From a checkpoint of a small image VAE: encoder depths [5, 5].
Rows from block 0 of the decoder, named by matrix and row number. Rows with one number belong to one channel. Each number is 128 + 24 x the weight over its row's rms, rounded and kept within 0 to 255. All counts start at 0. Numbers have three digits each. After the name is the row's rms in percent of the matrix's.
# convs0: first 3x3 conv (decoder.mid.0.convs.0.weight, 128x128x3x3), inputs 96-127, a 3x3 kernel for each
# convs1: second 3x3 conv (decoder.mid.0.convs.1.weight, 128x128x3x3, transposed), outputs 96-127, a 3x3 kernel for each
convs0.67 078:128128128128120128117148142128128130106128128143128158129100147128082133140118171128128123121128127128130157123128131141128129128138139142151159146128153102137142086128128128128119128131141142126121130122147110098150128123128128164137128128167112127193130149140128145069172163128128128127107089128128128166128146128128128128148128128145253153006161128120135176128114105165125075128128128136157128128110128119111174139128137130099160128102128128113128120110128128118122128100128089083085128123128162150163128140128141132142137130166104112143128085120115099131152133140117128109123144128116076128128128128128128128128089108128108134128105132133128136136128128159122138075128128144134156128066128128105128128089102080128128158106135128128128112189135104132165162128148139122142128128135185167154100144170141117165128102156128128128134125113125090131159128168128128169
convs1.67 106:143092105122151128130128155110108114106153128126128150112150128128185180153167129128128128119146128119158128178156175099087081128104092114093112128164128155128130128114110103174128146157128160111121122141146113125128123124151128123145100119108116067128115153122128136128127141131128125118136102095078127128115128128158157128097128128109101104123142132128145107103115172055128114120150169120068125129140128136154111102093075156083122136153149128084128098092128128128122128128119145149117143094128144122157128113135128128146128092162127088128128158153134089128128098099108114113128157111163139121128108102116166107146175150128128146140128155124085105130123128128128094128128128128177156128128186128156150143123137150128142120128128128130169107114140128110145128128149156179170141090103136161143104137148106114128128176128118128128095091090114161151128130094106128128
convs0.68 075:141128128127128128131142141124128102126117134125125141128128128130128128128100147131106131099128128128128139128128128148121136128117128124128128144159128128187175107128128120138128133153146142128163128128162136132168128127128128128154128114128128128128143107108123128128169099119128080126153092128094137128111046054128108160100115128128065128133149128139098128115144092128142128160161128128128115128137128141084172113128128128128128128128128067096122097128135128123111128126128141128128128170165128135133130116128147167168152128128128133128128128144128072105144101110123125116128128130128128128128078104128128104108128117128140160108107119128118128128128133128087128172150126096067128117073083127128065153128128128162128138128130121096116095095138128133159083120122085079128104086119223128128140128116159128126100094128128088128084087091117139107128074144099081081
convs1.68 104:155128125128128128128115150142132136135153128107087128101128128128128175100128077150121132140151112104128128128128128104072106129128128128139128128115124106128128128128130128142115107107126128088123128143126083128151128150166097121128128128133172145118137162124083085128128175106144196179128169141128130061138128161089128077171128128128152171130166128119096096128097103165169125128153128129151141147142157128066126128078079112101128128113128146128128146159128125161128105141129121102090128112128128107128127146162117107119117087128154160128098120128114128128152154117128154128104128128128109125150128149140169132106102116128113128108082128157164128135081054168153122128091116132176125128160157179132128103110134107129101133136113128128098128128128129128098123152106157194143157128128133128128110128085128104115118128090128128096087134128130086113128082061075064037
convs0.69 173:138128102145131097128124094128117103127106106126107102105114060106126033105108040128113101130115096124108092099103057103102061110097056132130125132127125128128133109106100102104102115109107101107090103122105117116104128095112112105105124121080112128069125117089108093060141135082157152083142126093112128097137161106113128098127138106128172119108145112112132052128100079128135069120132097128091093122109076119114114119120113132116109125128115133128103126116089123108105113100115123118118128128108128134109134124096128125120135141126125131106121125123128128121128128109129128113131118128144135128110103090100089098116106098128128125136144137128129128130132103129141128122134098118128123138160135116144106122132070102103069122104052122118086112128081128128068128132110128143098128128097137165097128128096132152078134128117144144130128128119128115086128153107128125094
convs1.69 077:127128119166128128139128114153110128171104128150128110179128159165128167154125128132106128128101111128117128137181130203155128198230135147123128158099124160128121153128128151104128148128128128123140137106158128128128081075121142128128159121128128132128128143114128170136108128120136128128104103132110130128128152126095128128070076128086060141128097124125128128128183134122137128153154128140160119128167128094139128075166075092150134095123118128128128095128128165112120128078128159122141104133128144152128104128128105160140128128137101128128113141136128128135104144142163152147143128128161128128128099103155078115128128106128155141097173138128151146128135117132128154084114120128087128128111128128094128155136131150128128128118119152128128128089128128148128163128141127185128225113128128154128128156128130140128122199119099174128101174138128128133128131117145128143
convs0.70 087:110138148137176128128128155150140133133149155128128104128151163120034156119128134124128141142140120128143112133138143121124128125106128151156140128149148128145128128145155092128132128139128173175172161086128152135128136110111165173167128139140068118063085094177128117155140175177139128080128128110128162128128040140142133171139163143128088091128135128164178100128119081128114128147118177131210109128135128128145194128149128103135128119128128128120130134127115120131129098128137083096099086101117124117145147162128128148128149128138144147145138148129128128140133094128111084128130128131136123108128093128105141109128109128133135128112103128132125125105128128097083167117128149089128148076092145127142128144119128161137131100110128099152119162199104110128128128128110128128128113128133086118148128127141123140128128129163112208128121093086109165120107086146128151094
convs1.70 113:101143106094170137154106128114140103105169128148121111128173128128128156128138128128161128095174157138091116140083128154108128141158100128128088121182105163099128111128128112183116142111114095124128141128128113139103148087128107071085179111102119127128081182147145148145136125102176124128128150137115128128128168128111095128113128118142153133128128127128148114147124157128128129128110147106128111134138107094114128128164146142134128128119159139061128101132137129106105145153128127128128124153128114128134128105129148131151137079126124135143156107145163074107115152144128119099140175097143134115118137128121182136131106106128113152158078110123143128112103128135128171128128142146130128151121161128161166109158143108128101121149154107132144098103128154108155123143090128128102112128137128128128163128125128182178128128163105128132092129119136128103139111050132128087
convs0.71 080:128113141137120128139120128128128154168133147130124157099143089128128046080146112136128122142138126141128159117124104120095092135079128140128162128140164128159178145128128128117158128134156128128112128128179147128137128128132100155128102198128147042128124133121128136109098147076124200128128128128132128108128128128175173128175206128117176089171160096152150128160072158175128139128159128128118174183130139138089105095052115128112161109144129128139139128146128102128143081128121121114128153144128128129135114094128172128147147160124121143128080128116128125105116139130128114135130118128144148144128128113094070097088128128118151105124156116113156121122131137128158128122163128173156166128033128124133177128140128168172187180119136118143091099081160128102129128128128128112108135128106128066130180091166128068170103135128142128103166166128122108090100138128103105121
convs1.71 110:128078128133100145111130148141090128153124148124116127128127128128144148147132142132079128156146160122128134128108128066062104146071110129101158135092111128120115149109128159105128141128128115135141128173147128128116128108125103129104128076120117088139136134128136195132166123105121081077175115122120126125119128128113093082128133125128081056061128110128128098150190118147141159182170114114127128159128100128121128136099118125117085128169128114165132116128116148122128155107098145120122136114133106117128115140148128156126084122125128139139134187128098135128126131128128127155147094100140144133130094128170130128128128126135173136083128128128128118128128132128128128119114128130151128128127124119150149131140148128081128147128150145150128132128148138171197128126097151134128109121166128181133135139093112180128103165128132136128128110128128110128120128096138128121
convs0.72 063:152128128128155128159122130124160159140154141128128150128104128128128128128151128139128127128163125136138146128147111110161128128170166167128128128150128122107128140132128143128128128128128128149136128128128128111128164097154154138128071147181128180128141192174128128128134174127142170175128196178221128169138190161139159164138128128225128145128155128128145084146166132124128128128143164128128147162150127128128128149184128112128128122127128128159128128128082128145154113132150128128128128128138165149128128128128128080128135094128126128128128113128147155113129129128110144140121128118110128109128128150112128129110119146116058079128128128128128128128128128170165128149128124128163086128128128128145074128143128120156108137164104106128128130128157128128128128156128128128128181128128104137125165143111111128095107137107104045083088076146127128195128200126197128098
convs1.72 082:128113128131116131143128149128128133128139145145170128080128138128132135110171141128136125128128138128149151128193135128128128107128111126128111128128128128128147111131132116159135128161142137112116172109128157083125119107172128128128138136174128097128180113143128169163128171082128102090124179128177128140092095037128198128086128130136133103128128128128128073159128124128155128143107139128128121099110128149128147128080128128128128128144152136109144121101128106128119110165116128165128128128128147128128122114149128146128134128128128092125153149151143134147128128116109099119108144105132136135106124128111128128144171149128128128128128128118086111109128128095128087128118128128128056128128120128172134128166141154128153134132128128128105085054103098128153128128128128128128099159128139128164139147149128077142129147147143134128128128101137128113147189128186212128
convs0.73 072:128122128128113125125128149145163145128138131113151136113128100112081128100089118128128128128128122128138125128150097128175151128125128128145138110108127128128128160128161128128128128112128096128128102128155128128128140158092128188160128152128176128080174191175128113147128128143097128183100128128139128134128128148141108153192167133154208156113176160097153128162206148126128118128132138171128133128176132128153128152126128128133128095128080128128133100128128135128154140128167128125128128131131128128128132128128126128128128128128158121135102127082128154128110128129128128128123128128128106128128143136128151128106128133128128104124118118128128128128101074129184136128128117128092128128128128128128102128208142128205128128106069168131166129151163128128165124118128162189164128126128147105126115129126128098109128067085144079135136069104158128128125116166128128128
convs1.73 102:128128119128092128149121128128128128118128123122142128140136109128128104155128143128155128128121118128128121105139128128196128128122089128111117128114128127116135146148134145145136139134115128116135189128130173152133130128128126128131080128128131132129147128154128132142103149114128062135100128212093161149128128130109128131128106132128128128123108118123128148149147113174174128128128141128159163106128137128083119125143190060068086120132145128149145123143128128128128128128128111138104133131127122080128128128128128112139122100128128109166134128128135144128115130128139091128128108122128128128128140128128146116128145128129111125128117149124128128087153142078137128163128128076132099084128110150128121128128098128128106128128190100085169117128162061148128124111128128128128128116140135128095070165140119128123147128098158128128166113128128145128130120108135124150
convs0.74 074:128093125128112099122129128141141140147128161127150148103128095137128133100128132128134130128140118128128150127173157128128128128137123128128128075085128128112128128091128105106107128099125110128140128144128128141150166174173123196128104128142128128128128210121128123164128144145128175180145189128084166128142218176130128128036201128183189162128131128163133125123164163126121128128128152128128128106132131128128155128128109128105128109128099140157128091113128137143128128156128128128110126148154128158142145176128128128128128128128112128128103133115149175139128128127119128128140128128128128128128128165132128128147156163113128128128125128103104104128181128159162128160176182087186158089069128084086128122128137141191128118124099158147149128170174107128130125128128128169183127128121145128100129115137143128132085156128121157167091073128128140110156203119128094128
convs1.74 109:143137138128114112128128136142137128128109128151095158128190128139128117128182081148146146128128107128110128120128128177151128065128098128128128128152126158128128128125128128128134128122135134152128157165127167172108128102107128062080129090175156157128167128155166106138128128125130118169126128128168166187110119155173128128128154166131102083151128128136164128128114127128133132132152116128089157125141133138101101179128099128143141128141151121128139107133128128095128128155142145113108128152127118114114132128122128139118118128128128157128128120128137158154099149114128081092138182128142128074128118138130120115158103138128132116125128150096160101050072148012082128098128128128128128129154128179128145128141123164100119105128140129088128128128128084095151119135149106130123116128167142144125122195199128166125135144171128166157128128154144167129165182147112177093
convs0.75 117:117113121105101118103109124128101112103098102101095103144128119143195138133161126091098102094091101085090098119140128141139128107107116123113126106103108106111120095093105091089095092088101117148137161127128139106142095105122106095128128136138126128095128128102114101109128134105128087127094108114127128130138192146141146115125128123100232141085123123107128095128125114103128098117114101116080088128112099099086126097085113091082112111134125138155128113123119094111118091106123083097106106109120098101118097091117133132128134131129146132134118135131134148131128135136115121116109103115109107116090086090079079078083081079136128136139139132131132132110128130128215142102103117141143128119185170112126139104183128116155115095109110108095107111088110125128166128146128134155128128154119128128128083128125140128128146136145154140128156145161128128147154144120143128142
convs1.75 092:137128138128119128138128128140119128128096107145128128170128128136128122150151128132128127128105116138128135192196219208196183211169201128119128128118118146124128139121131123103128139134142137128141124138128141133136181146127185198170167163157151128128147125128131109118136138137127090128128129128117118124105093110128099120116128112112128110128116128113110101107154164128109119131128128128128128125133117150128168149167128156162181116122128134131128116133116138128128140128124128128137124125131122130125124124133128143130128159149118144128124128120128151143123128128146128145128160149149128148134105124112083102127106128123128131128167156125142128128089158096128153110128147134138115122089113101128108128128128158139128128128115128128128129128118132128117123164100128156158138128128133128137103169116126128099108088043077039020136027032123121118108222128097148118
convs0.76 084:101087124120138136146165144145123128128166139170167140098114119107093128096102093120128149146150128128151139120128128142154131116128128128128096147102110128120108128128100147128087121119110123101090128101128108103107131131141192128183128101137122128128159103128128160154102073128112128128183141128133176135128128128133141128141128147140019128167120170145189128128195128124140116128128151167128145137147128128068128128128128115128128154151137151156128146157137186168149174128126158125129108115135118128158128160128133127138135149157142142162136165142128128128148145130142134128128128101128121123128128142157141123128128130135151137128128147147128137128205128087034128128128138128128128128128128128126116147194113195198173120137133097129128149164178131138128158167136128151153128128124128129128154228096128171128133139129128030128096090119148155128128141156128128125
convs1.76 098:128149128140167118128084096135150143127172149128088128170128136141128147118094128145168140128184145128082105128131128106174155104206128112128108116129136128108116117135134110128144108110127128118106137136123128138121080156091086124124126106128138148138130184127128117128128132117128090145107128128151120114128118098122128135131128139179128164128133123132088157128101127128128128118089128114093091128111128171187156154128128128128155128127128143128117128156144128112128094128159121133150148150128159128105147113103141111109153088086156147120124104128124083112128185158108128115101085140122128142128140128107164157095099118124105104128066091162163128133147147161146128139178146129140111098128120123128128128129128090108075155128126128128083128105102128082096116102104128128128105092128128064108128074092139093154160128195154117186128157128128128148089128110137155169
convs0.77 111:125128128125128128123122128128143128116144150126126128128103120099105119113111111125128120133128123126128122128128119128128127127128111146152128149158149128154140128128146128157149134146128138149112125146136127128128128127126096128128117111102108128113103090094114128108128136128146108139128148135093078087075064078098079087128141137084105145115128128115128102118110141131128128095138132084192155106118120128128115141178128128112106105107101107114107101098100128128094136158128113128107116110112119128118121124114105099107105096097120103099072072076078079079064067072125154142137191154130143128105121111116142117105128103096078098077070083103078091125118123142102104105128123130113128134128097128139128107106111123143128093104120120151115128145128109112095104106104105113109099111099126150101154131098102128116106130125158214155120155132094095106067066089089085084
convs1.77 064:141150128158165153142158155128148135157160159138154154160128128171150153128128122128128133128146128129128128150188128158175128150128166141157141157195151135168150148146151157181148149157150146128128148128128128128128137101152168128128128168141128104117128128131128108128130133152125124128107085128147105140064017071125094128102085128098075128113109120125107115130180128122117118128134117114093141112077128158134128128212162128128151117096110091065080101074092141139128128165128128125128149159151165158157128128143128140142128112131119125128128105128111097104108095120128134144128202147132166128134149144154164151141152142128128128129127128128125128132176176151084148131157134137159128158164170148118118128128128153128149128116128138128130148232154128128128148129122146128122134128128126128128128132086123128084091085093106064084072031054128096110128098099061111077