python train.py --model="image VAE" --color_jitter=0.2 --encoder_qk_norm=false --encoder_parallel_block=false --decoder_widths=[64, 64, 128] --epochs=7.8
Rows from block 7 of the encoder, named by matrix and row number. Rows with one number belong to one neuron. Each number is 128 + 32 x the weight over its row's rms, rounded and kept within 0 to 255. All counts start at 0. Numbers have three digits each.
# gate: MLP gate (encoder.blocks.7.mlp.gate.weight, 336x128), inputs 0-127
# fc1: MLP up (encoder.blocks.7.mlp.fc1.weight, 336x128), inputs 0-127
# fc2: MLP down (encoder.blocks.7.mlp.fc2.weight, 128x336, transposed), outputs 0-127
gate.227:086128120136125133128136143131134069148178152072035128166128060150075102128128156120092128123138155182133153165128161087147109164170067128125128081064163153124109128128143188022127095128155180107139153141138166128128128128128084129130128112128179096153134150108128124114112128128107086125010184139132084128121128128172151071201142143195126125113126137129082166128128141128124157096128
fc1.227:128128116012150128128128159128128073089131081128119087083062138138110128140004114132128153067115113085076128162128153128128128128090128128167159128119128128118128129149128128139128128128041149128128117152155129146131073128128099128128149075128108129121172100111128128106128128181072128132128128128128203150146128120128128128044127097104154150095135106094115098128128149115093067208230
fc2.227:119128148168157128128128182212097217135072149129149205128117115128084150090185128128064147107128113195128150128102190168110187128186039128128128112128116106107128128062128113128128169127105123128131128128119078145128082121156152182100162128105144128141142106128128130077141111079095093094078128136152128140128172111138130105128083130175128142128137141128208163095143033128108135128092
gate.228:128128136093069149159122191109099165171128095138128128150148174166128115186170094173128084128128121128143159128100186128128155128108187170090151166210164102128116092128116130128196144117152118146128148134159153099128083120149202083165165172097128163128137128073089110163109128128155077150170107191089203100086091128107128127179128128065088141116155156183192114166103097128109154128128
fc1.228:091074161097104099099152179162106144198128134136087086128116170120140128128139089128112128128119154073098191156128151095090128185085095118071124142166138128161200128161073147128128156099128118144181136128111114136109128098097151139192170165113054092128123169100151145057168128128172105128128179185143128211128128151147108176085128163114122128089103128128147119170170097152162149128051
fc2.228:178128163128128158095141163128095144145112160123099168130152192113128128128092105183164132128155109087145128145167160074145162045169097112099157152167083128128164151122083089128159160173158128187128128084097161130176128184169099119128141138088096128196081159176129107156162129128085131168186126128165170144089098097093166161128114090093128106158172218161117158114142156069108128128168
gate.229:128088149106128115106113138147128062176135105138155047143091128128101132160193105167137150160130117118112084128125138143145128002140141114143128128128100197094062114102101128101124158140128093104140102106100124142147106129128100169124183109139109132113100172144160116080093169070128136128139128124106055167094119189132126091176177157184139128128117018132133115128128116128160102049128
fc1.229:128028113128139128111141128144128069128100128104148002107146099128113128149128155119128192128132124128111068105135128152116089121139128102128083092128175180079084128076126111069128217121132122128099117156128121128128132120128128128098189162183108128116109130102214087114128148072108143147128122158128066128087128211133134128142128170216128128131128112128172128135107128155149128082170
fc2.229:092185121128135132107143090140128102082179150125128198109128122138172132041135129075091128064126122196128157142128083128090161186128128128150230144128128055128132128194131128128128128128154133145127148141111132128113086117155144131174015137128200128120128128160122128163143128112126128128101066108100128128128063115128107128126128105128112107092116176138068128108196124207116137147167
gate.230:170128173128128128128128161108117205179168186138128128135128128119128128128171054136121108096139156128070128089128107156083128093162128123128172150181135119148158128065093046141155144135128148150128175082099128127162128142174153128210128112209114128133100145128175149117128076212189128128177190128128128128103141128152129173172106139052114128128128128154171133157137097200111139128079
fc1.230:128109167028111128074119155128154116115079128121128128120113128155128078182128128128166204128105168152114112094128128072128128020128146128071128095128106107088119128117090067140151213114201128148128150125110149128157128159128109112128131128131065128128130128123114128126154173128175128160088162136111103192148128101151151172068128173206155128166128144109155135172065141128156195128134
fc2.230:128151143128101191141156170075128098112109128121132100109093060128087103135097130228128132153137153126084081128191233136154076128107084145159158069128088104165139128128127167118128128151074087128128108128179128128123128174160065174128128128176071138119128175149162157128128089134124098164128128128128128128128132128128128227130128160080177117128136124133086063128128195133170128144154
gate.231:112128146128118128102128156128109128026128115128000165100101131116203128159128128072083128140090128128128188107131129105128131190128128155099098157128143055128091208210128150083157114182171142159128161137138128074148128137121144140168128131128153096128128128128128138191135119069123085128128128148128156140219064085128128128152131086128106141128138166105097128128144099128117128178151
fc1.231:123128177128128134088128153203127048172156128152160165201073164141138110128128079100159128040167128140111149169097162129165128113145159165184207141142100128122085146128128159128177164162128132128126128120098128070162111108128174119186128088128182128161128128123145157128194149041128128068156128147113156128128090094137133141066131091097128077119128128128137128066144128128077174145138
fc2.231:128128194166116072128076097128131128155155152123128174159148128216118131087172094128027128127113136109138102133125069128158227111128067148150230106164118114136128138128128140119162128094128108143128128128077128141113084120158148128151147143137070107115141128166150181136205089128128128036151079128128128119095102124111099080146150114128117128110164128162127096063130148128090103163113
gate.232:184165154128128111129126122128117076100128104128128061055128101125139128128128128108114128130128114108229128128097158060142128147089121124128128128143158071234188107117128128070128128128105128158135119128159121128022127128173074078186051094119104113151131128128128128141148149128197141128069120128147118195067128128128101128042151128128128158131170145123120167144142164128099128102133
fc1.232:092128086138156152163102142155083111176065128110061067128115122128128128119107128128128179088095119128076091105166131128106118065072091128130092128116117128128199145241104180179125147090128105124128128128147146128149084128148128126111163135197089128131151128142128145131157085180115159128149128128066104116189128128132128090073128128163106142135128128098128115128128139253128093058107
fc2.232:128086128175128128128151144134185128142128076128116173226128081174128094128125080128203128204169128085128072157135131124128074128128222128181118128143128128128128092144136185146128128117128110128109151112064128128128192115148128125186101128139160061097184127117127153074111128099128085128115097210128086128102097078120128128128145128047128128128128128128048156100128148128147140128160
gate.233:107063167049119128128128153134136218128083163126128184096128128102199112088147148119136194128139128148128162109128128128120128201090128128128128128140143128150111134124096046128151039121199166128139128168110110168095128139106173147055235128203069128128122132128102146167128128089093149123128112142128169160151093156128142128169163116128144128122129128128161152108128112183133128102087
fc1.233:061128128246117093186103132139128162128119104093059112067147076128122149103102128151115114137131120128077179122128112128099111160113128128129081149117128128128100131128157128128128128157179165145180146128164128118128065109128094135234171125128128143144157128132113128128128107168087161119165122226146092150234107184117146140090128155136128116128169190128133150100194127128136133128115
fc2.233:077128128148128128128126112128128100128141178128111128111143147118128104233128128128128239142123139083173158152109081159136127128176049132086128070071173133119146211171128086150127084115128113128090182127175149128128135109128127075128116114128128156128080086154146128159162109096128113128090162182128128154155133128137118125128128128166112128095135193146019128108128109133083106178058
gate.235:116075128128128123072109166104086128121128190092125139128128128100128094128057128099128128128096135128065081128117128146087124144152143167088131114180101120056128125128088072134160092143174073111150124128092128187128052128128169139154128086153057146128118139128128131128125128148128133155199180212100156125105120128152130140098137128128104095128168128154128080128128143248119128092035
fc1.235:161128093128128128133160122170144084128163128150128087167099128141128138106199145119130168156145107128128158156097099128128133194185094107168128109112141143128070171148128189097066145132128144114092087135124141108168224131120096128062023128159128134093177093128124131151156239128128141120142071128154128078083103128117113110167153103126123151077069135113080103143151128076108128111163
fc2.235:175128146037128150165128098149099053152181134147128048167128135168128102046106069051128179128161117128104128128094128128172141156157103128128128128128162128128128097149128128101094065128128128097193130149116143123076180075128151095083195128128104128066128128155135138128128128088087163128145128125104128171128196128128148128128094147175186128086146128125189128142128183175128167128081
gate.236:137118128113100128088128153117116066083128108128148085158115102144069146128128087137056136170085121128125192128121143063100126128149011144114080128160156128128164212094151128124154128128248110114128127146112138158070128128137135128169160128128128128119117163108128115131128128128175128134122156156103126089085128128128129168166140120137128090109190128157068128115235084094142132075128
fc1.236:115132126091142125034128128128128128100128128156169153166129128137173128109128114170125030164128142166128113128128132124102145128089128118149093168128128132176161135107145069168121054147159068163128141115102098197128166131119138128157065128128175168159114138110069147128102133158128128133151209128128109066149149128146128131128065128049128128130091059140147180116128128097057152047087
fc2.236:128090123170088128179105104084161123153128151128112123128203176121115098190107132077184078128167148045128078188128081151175107128086190128107155128128164126128128139128128116150158126099108128076169128128111128111108166128154128085172128074145128118111128099128163115095150128147132127128229128164121176166128118137128128125128189124128112162128088178152043061151096128128193118176102
gate.237:017131105166107114167119136115102252128150146128083105181148087128165104034128071037128128122110144128070205157128128131128121128084128128118128116166156161039127128128118115104155107080137167128144170152128128122108128128128128110127128128131120132141140128131128117128128201128095118124128156214128130125128128095128128116149205091114117095092156175130114143116128149156128119168104
fc1.237:084104128128146155128128164169119182217097182161127128106133128128225061176128128078209128121183098128143175139117111155128128133114167128111120147128087128103177078153088077152131128070128092128128128096128127128128136104097128128070062085131140128201064109128139128128136128171051128128065171128153144128128128128162117079079128160202174128128112128128128102119128136128128146080143
fc2.237:053131128128094128128142135132128110103096158087128128128087120144128141174101178088141167143112128128121113092125181181156114211128146115113178122082128204046071117152107110124097154128128158128128129128128128143128130128107111141039174128132134141128124158148128120114110105096128128131128140147119073198128159164122128114195128130245128110188128190128153143118128149212129146170051
gate.238:184255134128109128140128161118105072128155128159128122072128159151128120217128128128128071128149102150128138128128131110135128124055091154126128150213085093163128128189151128128128138128128158159124128091128138128128107135128128122128027128102153157128144128122116101088128128128111094140132128128128115128069060128138102159084128128110130149148128034121128185128128094067119152081217
fc1.238:117130053234128155153173109128098102128154128110127140128172082088128144078032128128126075076120149128128128160149128126133092134177128104088175132128151128123225110203132145131095128118135192128128128113144129169079134115165082128149154139132183128083128119128110119128102128170159143131128216099173089164128209108128160128163082160077126159155128128108128152128128133128128137126182
fc2.238:149175128209128148128157125128088128175159193130134187177161128157099128063154105139099050084153111125125156174118086138128170128064106128166213175167088128103127128128109128108145078146098114126119128147103107135140145111167164131135044128159176128138167140148128128176155071071095110128171128142103128063116049152152128136107161124053116128129140146089132133095111131134080137128103
gate.239:128068130000120128186123128108128128106090117105179138119108090120128118128151093128122128154075144072157061133156151128148128114191138128136169106153143118128128140129148118128130177128151098128091136117128108137128044145128149128139166112128128119140128066128171128128102207128128084128128111036143212128134136124112109071156130114215137135135132126147128091143128128125128107128243
fc1.239:120128125229116092128128121189128093128128109119110150153041101128106183128128128128111069044128109186128128143103128128154128128128088128184192127116117128173176128128127122128142128128093158099163128109133112128128128137115128096128121152158231128041090163124128107128172009128128120147174150088128174128209128121128141128159128170107099127134162128092145147136195122128128110128149
fc2.239:128128118067098172168150092164139086113129071098124115080114136102128129128158128128083204072116159139104173070059056128128128128176139096146224112089141079128128114143115128148126135128114128127128131152145106151128128128128128128214149119116052165128129079128128106115128102115146166111128128103116218163126070128145106126122128073128128120084153196168136128130128128128128079227095
gate.240:128182091128128128187142128109155128169128141126057128128090108128087128183128128079146128149163127128128068100112095151149128128080146128087186072151120128128160100179177185128105219128078128090130128158128159065173157170128128128166145128128079128138128096125123169153080128128128151155091151128128251155105128114122127076128128149077128106140189128180093160095146129128128051110128
fc1.240:117082107087128114106128128103101176128105128168166038120128090144135108180182128128152088033186152128104110147081097100095145128186108093106128118079145136154175155166128128128154195143107128151120172084086094128195109138084148096191090128170147142057128180107106097128179128084144128162128140128118185103170128128113152198183139145090149095119128128113162141127180135128123145128131
fc2.240:128102128101104115176128107127168128118169169163127128153131128128108141231146091128128128094128118049128166128129128128112162151107128128103205115189109128132128128201140105158161120137127110151082128160157106087128128170080128170087148119139144112088122098224095128155128116151089128200161128096094173128160099128185121138148162128160182099080179176110128164195068170185128103125124
gate.241:154152128194102128122104180108070113128165092131128128102128107128143124075097189160090128064128095128128128094128108039128107067128017169108128128101099084128133219095128128135135162128128128128128128128128140128128127126167096086128128093128178128113149128102136128128160128100164084125071119183128104128065079155091128128128128183128128128182171127148076112128096088035157128077121
fc1.241:185158138225128128121148128128128128159128137128152083106128128121129112101128186216123143058139128128195153157113128153144128128062110124100155113085168128168145094128157076106128126128078126100109128111151136129143162107146086089087026118116120117128128177128172111129165036128158178128128091149156071153030155177117148107079135128162128128105128164138165101155145170129128128104118
fc2.241:099128104144094113143135097128099059139151128107094130128128128102128107207128114189132184128100127065143094128085161167090128140102135153101128132051128124184180139128128070128111128128125043161063128138147128180128128128128132064216129184120128141128101117128174117137159084109123128143150128128128143128128119123086134106068128128129101149128084198140010104108128104128095083175088
gate.242:148128156177120140060106131157096128179128128128112128119156157094138128058128099139128128042108130079026098128128143180116169060094141128108128092128098216128148105128098122166096124128029097114134128124094125145147115155148128140128136136157128175128160128108159117128180110128076173139128128163103115094157096092128128127127143137128153137128168128149128122106221130223128116053096
fc1.242:121061128176139134192144174130122187112128167106128255109134103111106116178204126128128128172128128064146128133160128128128143128091161124103124128128125087128186150088128041143166159135097128122117128084103082128105072166162128128066212092100164111131128128094129128128128128128189128128128167129128135162135128182128137084128120140081111157162109089166128139086060099155128128137110
fc2.242:093125169137128128130142128124128120128128057126128182128149128136126137173170200128128122151156159128124109162077182143110041128128113174128067128059153142128142079192180128128128081128128128151065077138127167128128064136081128076129168091120129086126141172095101153128128127093112128138086128128128128212194115128112112170056128128128068122128090176128128128137128128162070128151214
gate.243:128128128155097093095128108104104111117126128099060159139183125128138145155128086097000128195076120137098128090128052128094128125163128159107128119128145105084038216175128128154180082128202128132128136146115150128128162144136128128173144150128138132111138128109128113128111128151128128143093128175090132113128088110128112179160106128128103128128201154200098128109189100098174125126128
fc1.243:128215128213128128067093126130093128128128117132109128073080146117128128093128128131148128056111099128128132102100128128098128000123125128113085128148112132124128129133141100128119128128104128159138128128128128124175152134177102057211105097147191128145128148128128121128203072128153140115128161198128100069116164113130129128128111107107095128180178197126158074103128137110150115144082
fc2.243:128221128109148123099098156176091179128128128147128164128140158128132133022142125128128139148137108149128128161186061183145174087128160151140128162128090128088171128128115098109149114097074132142155101128092116128146128128128232128147160128161121128157082128085146122127135140104175098128161088105127128102128255114152119137153031073126142086125140100140098128128128128128078128132128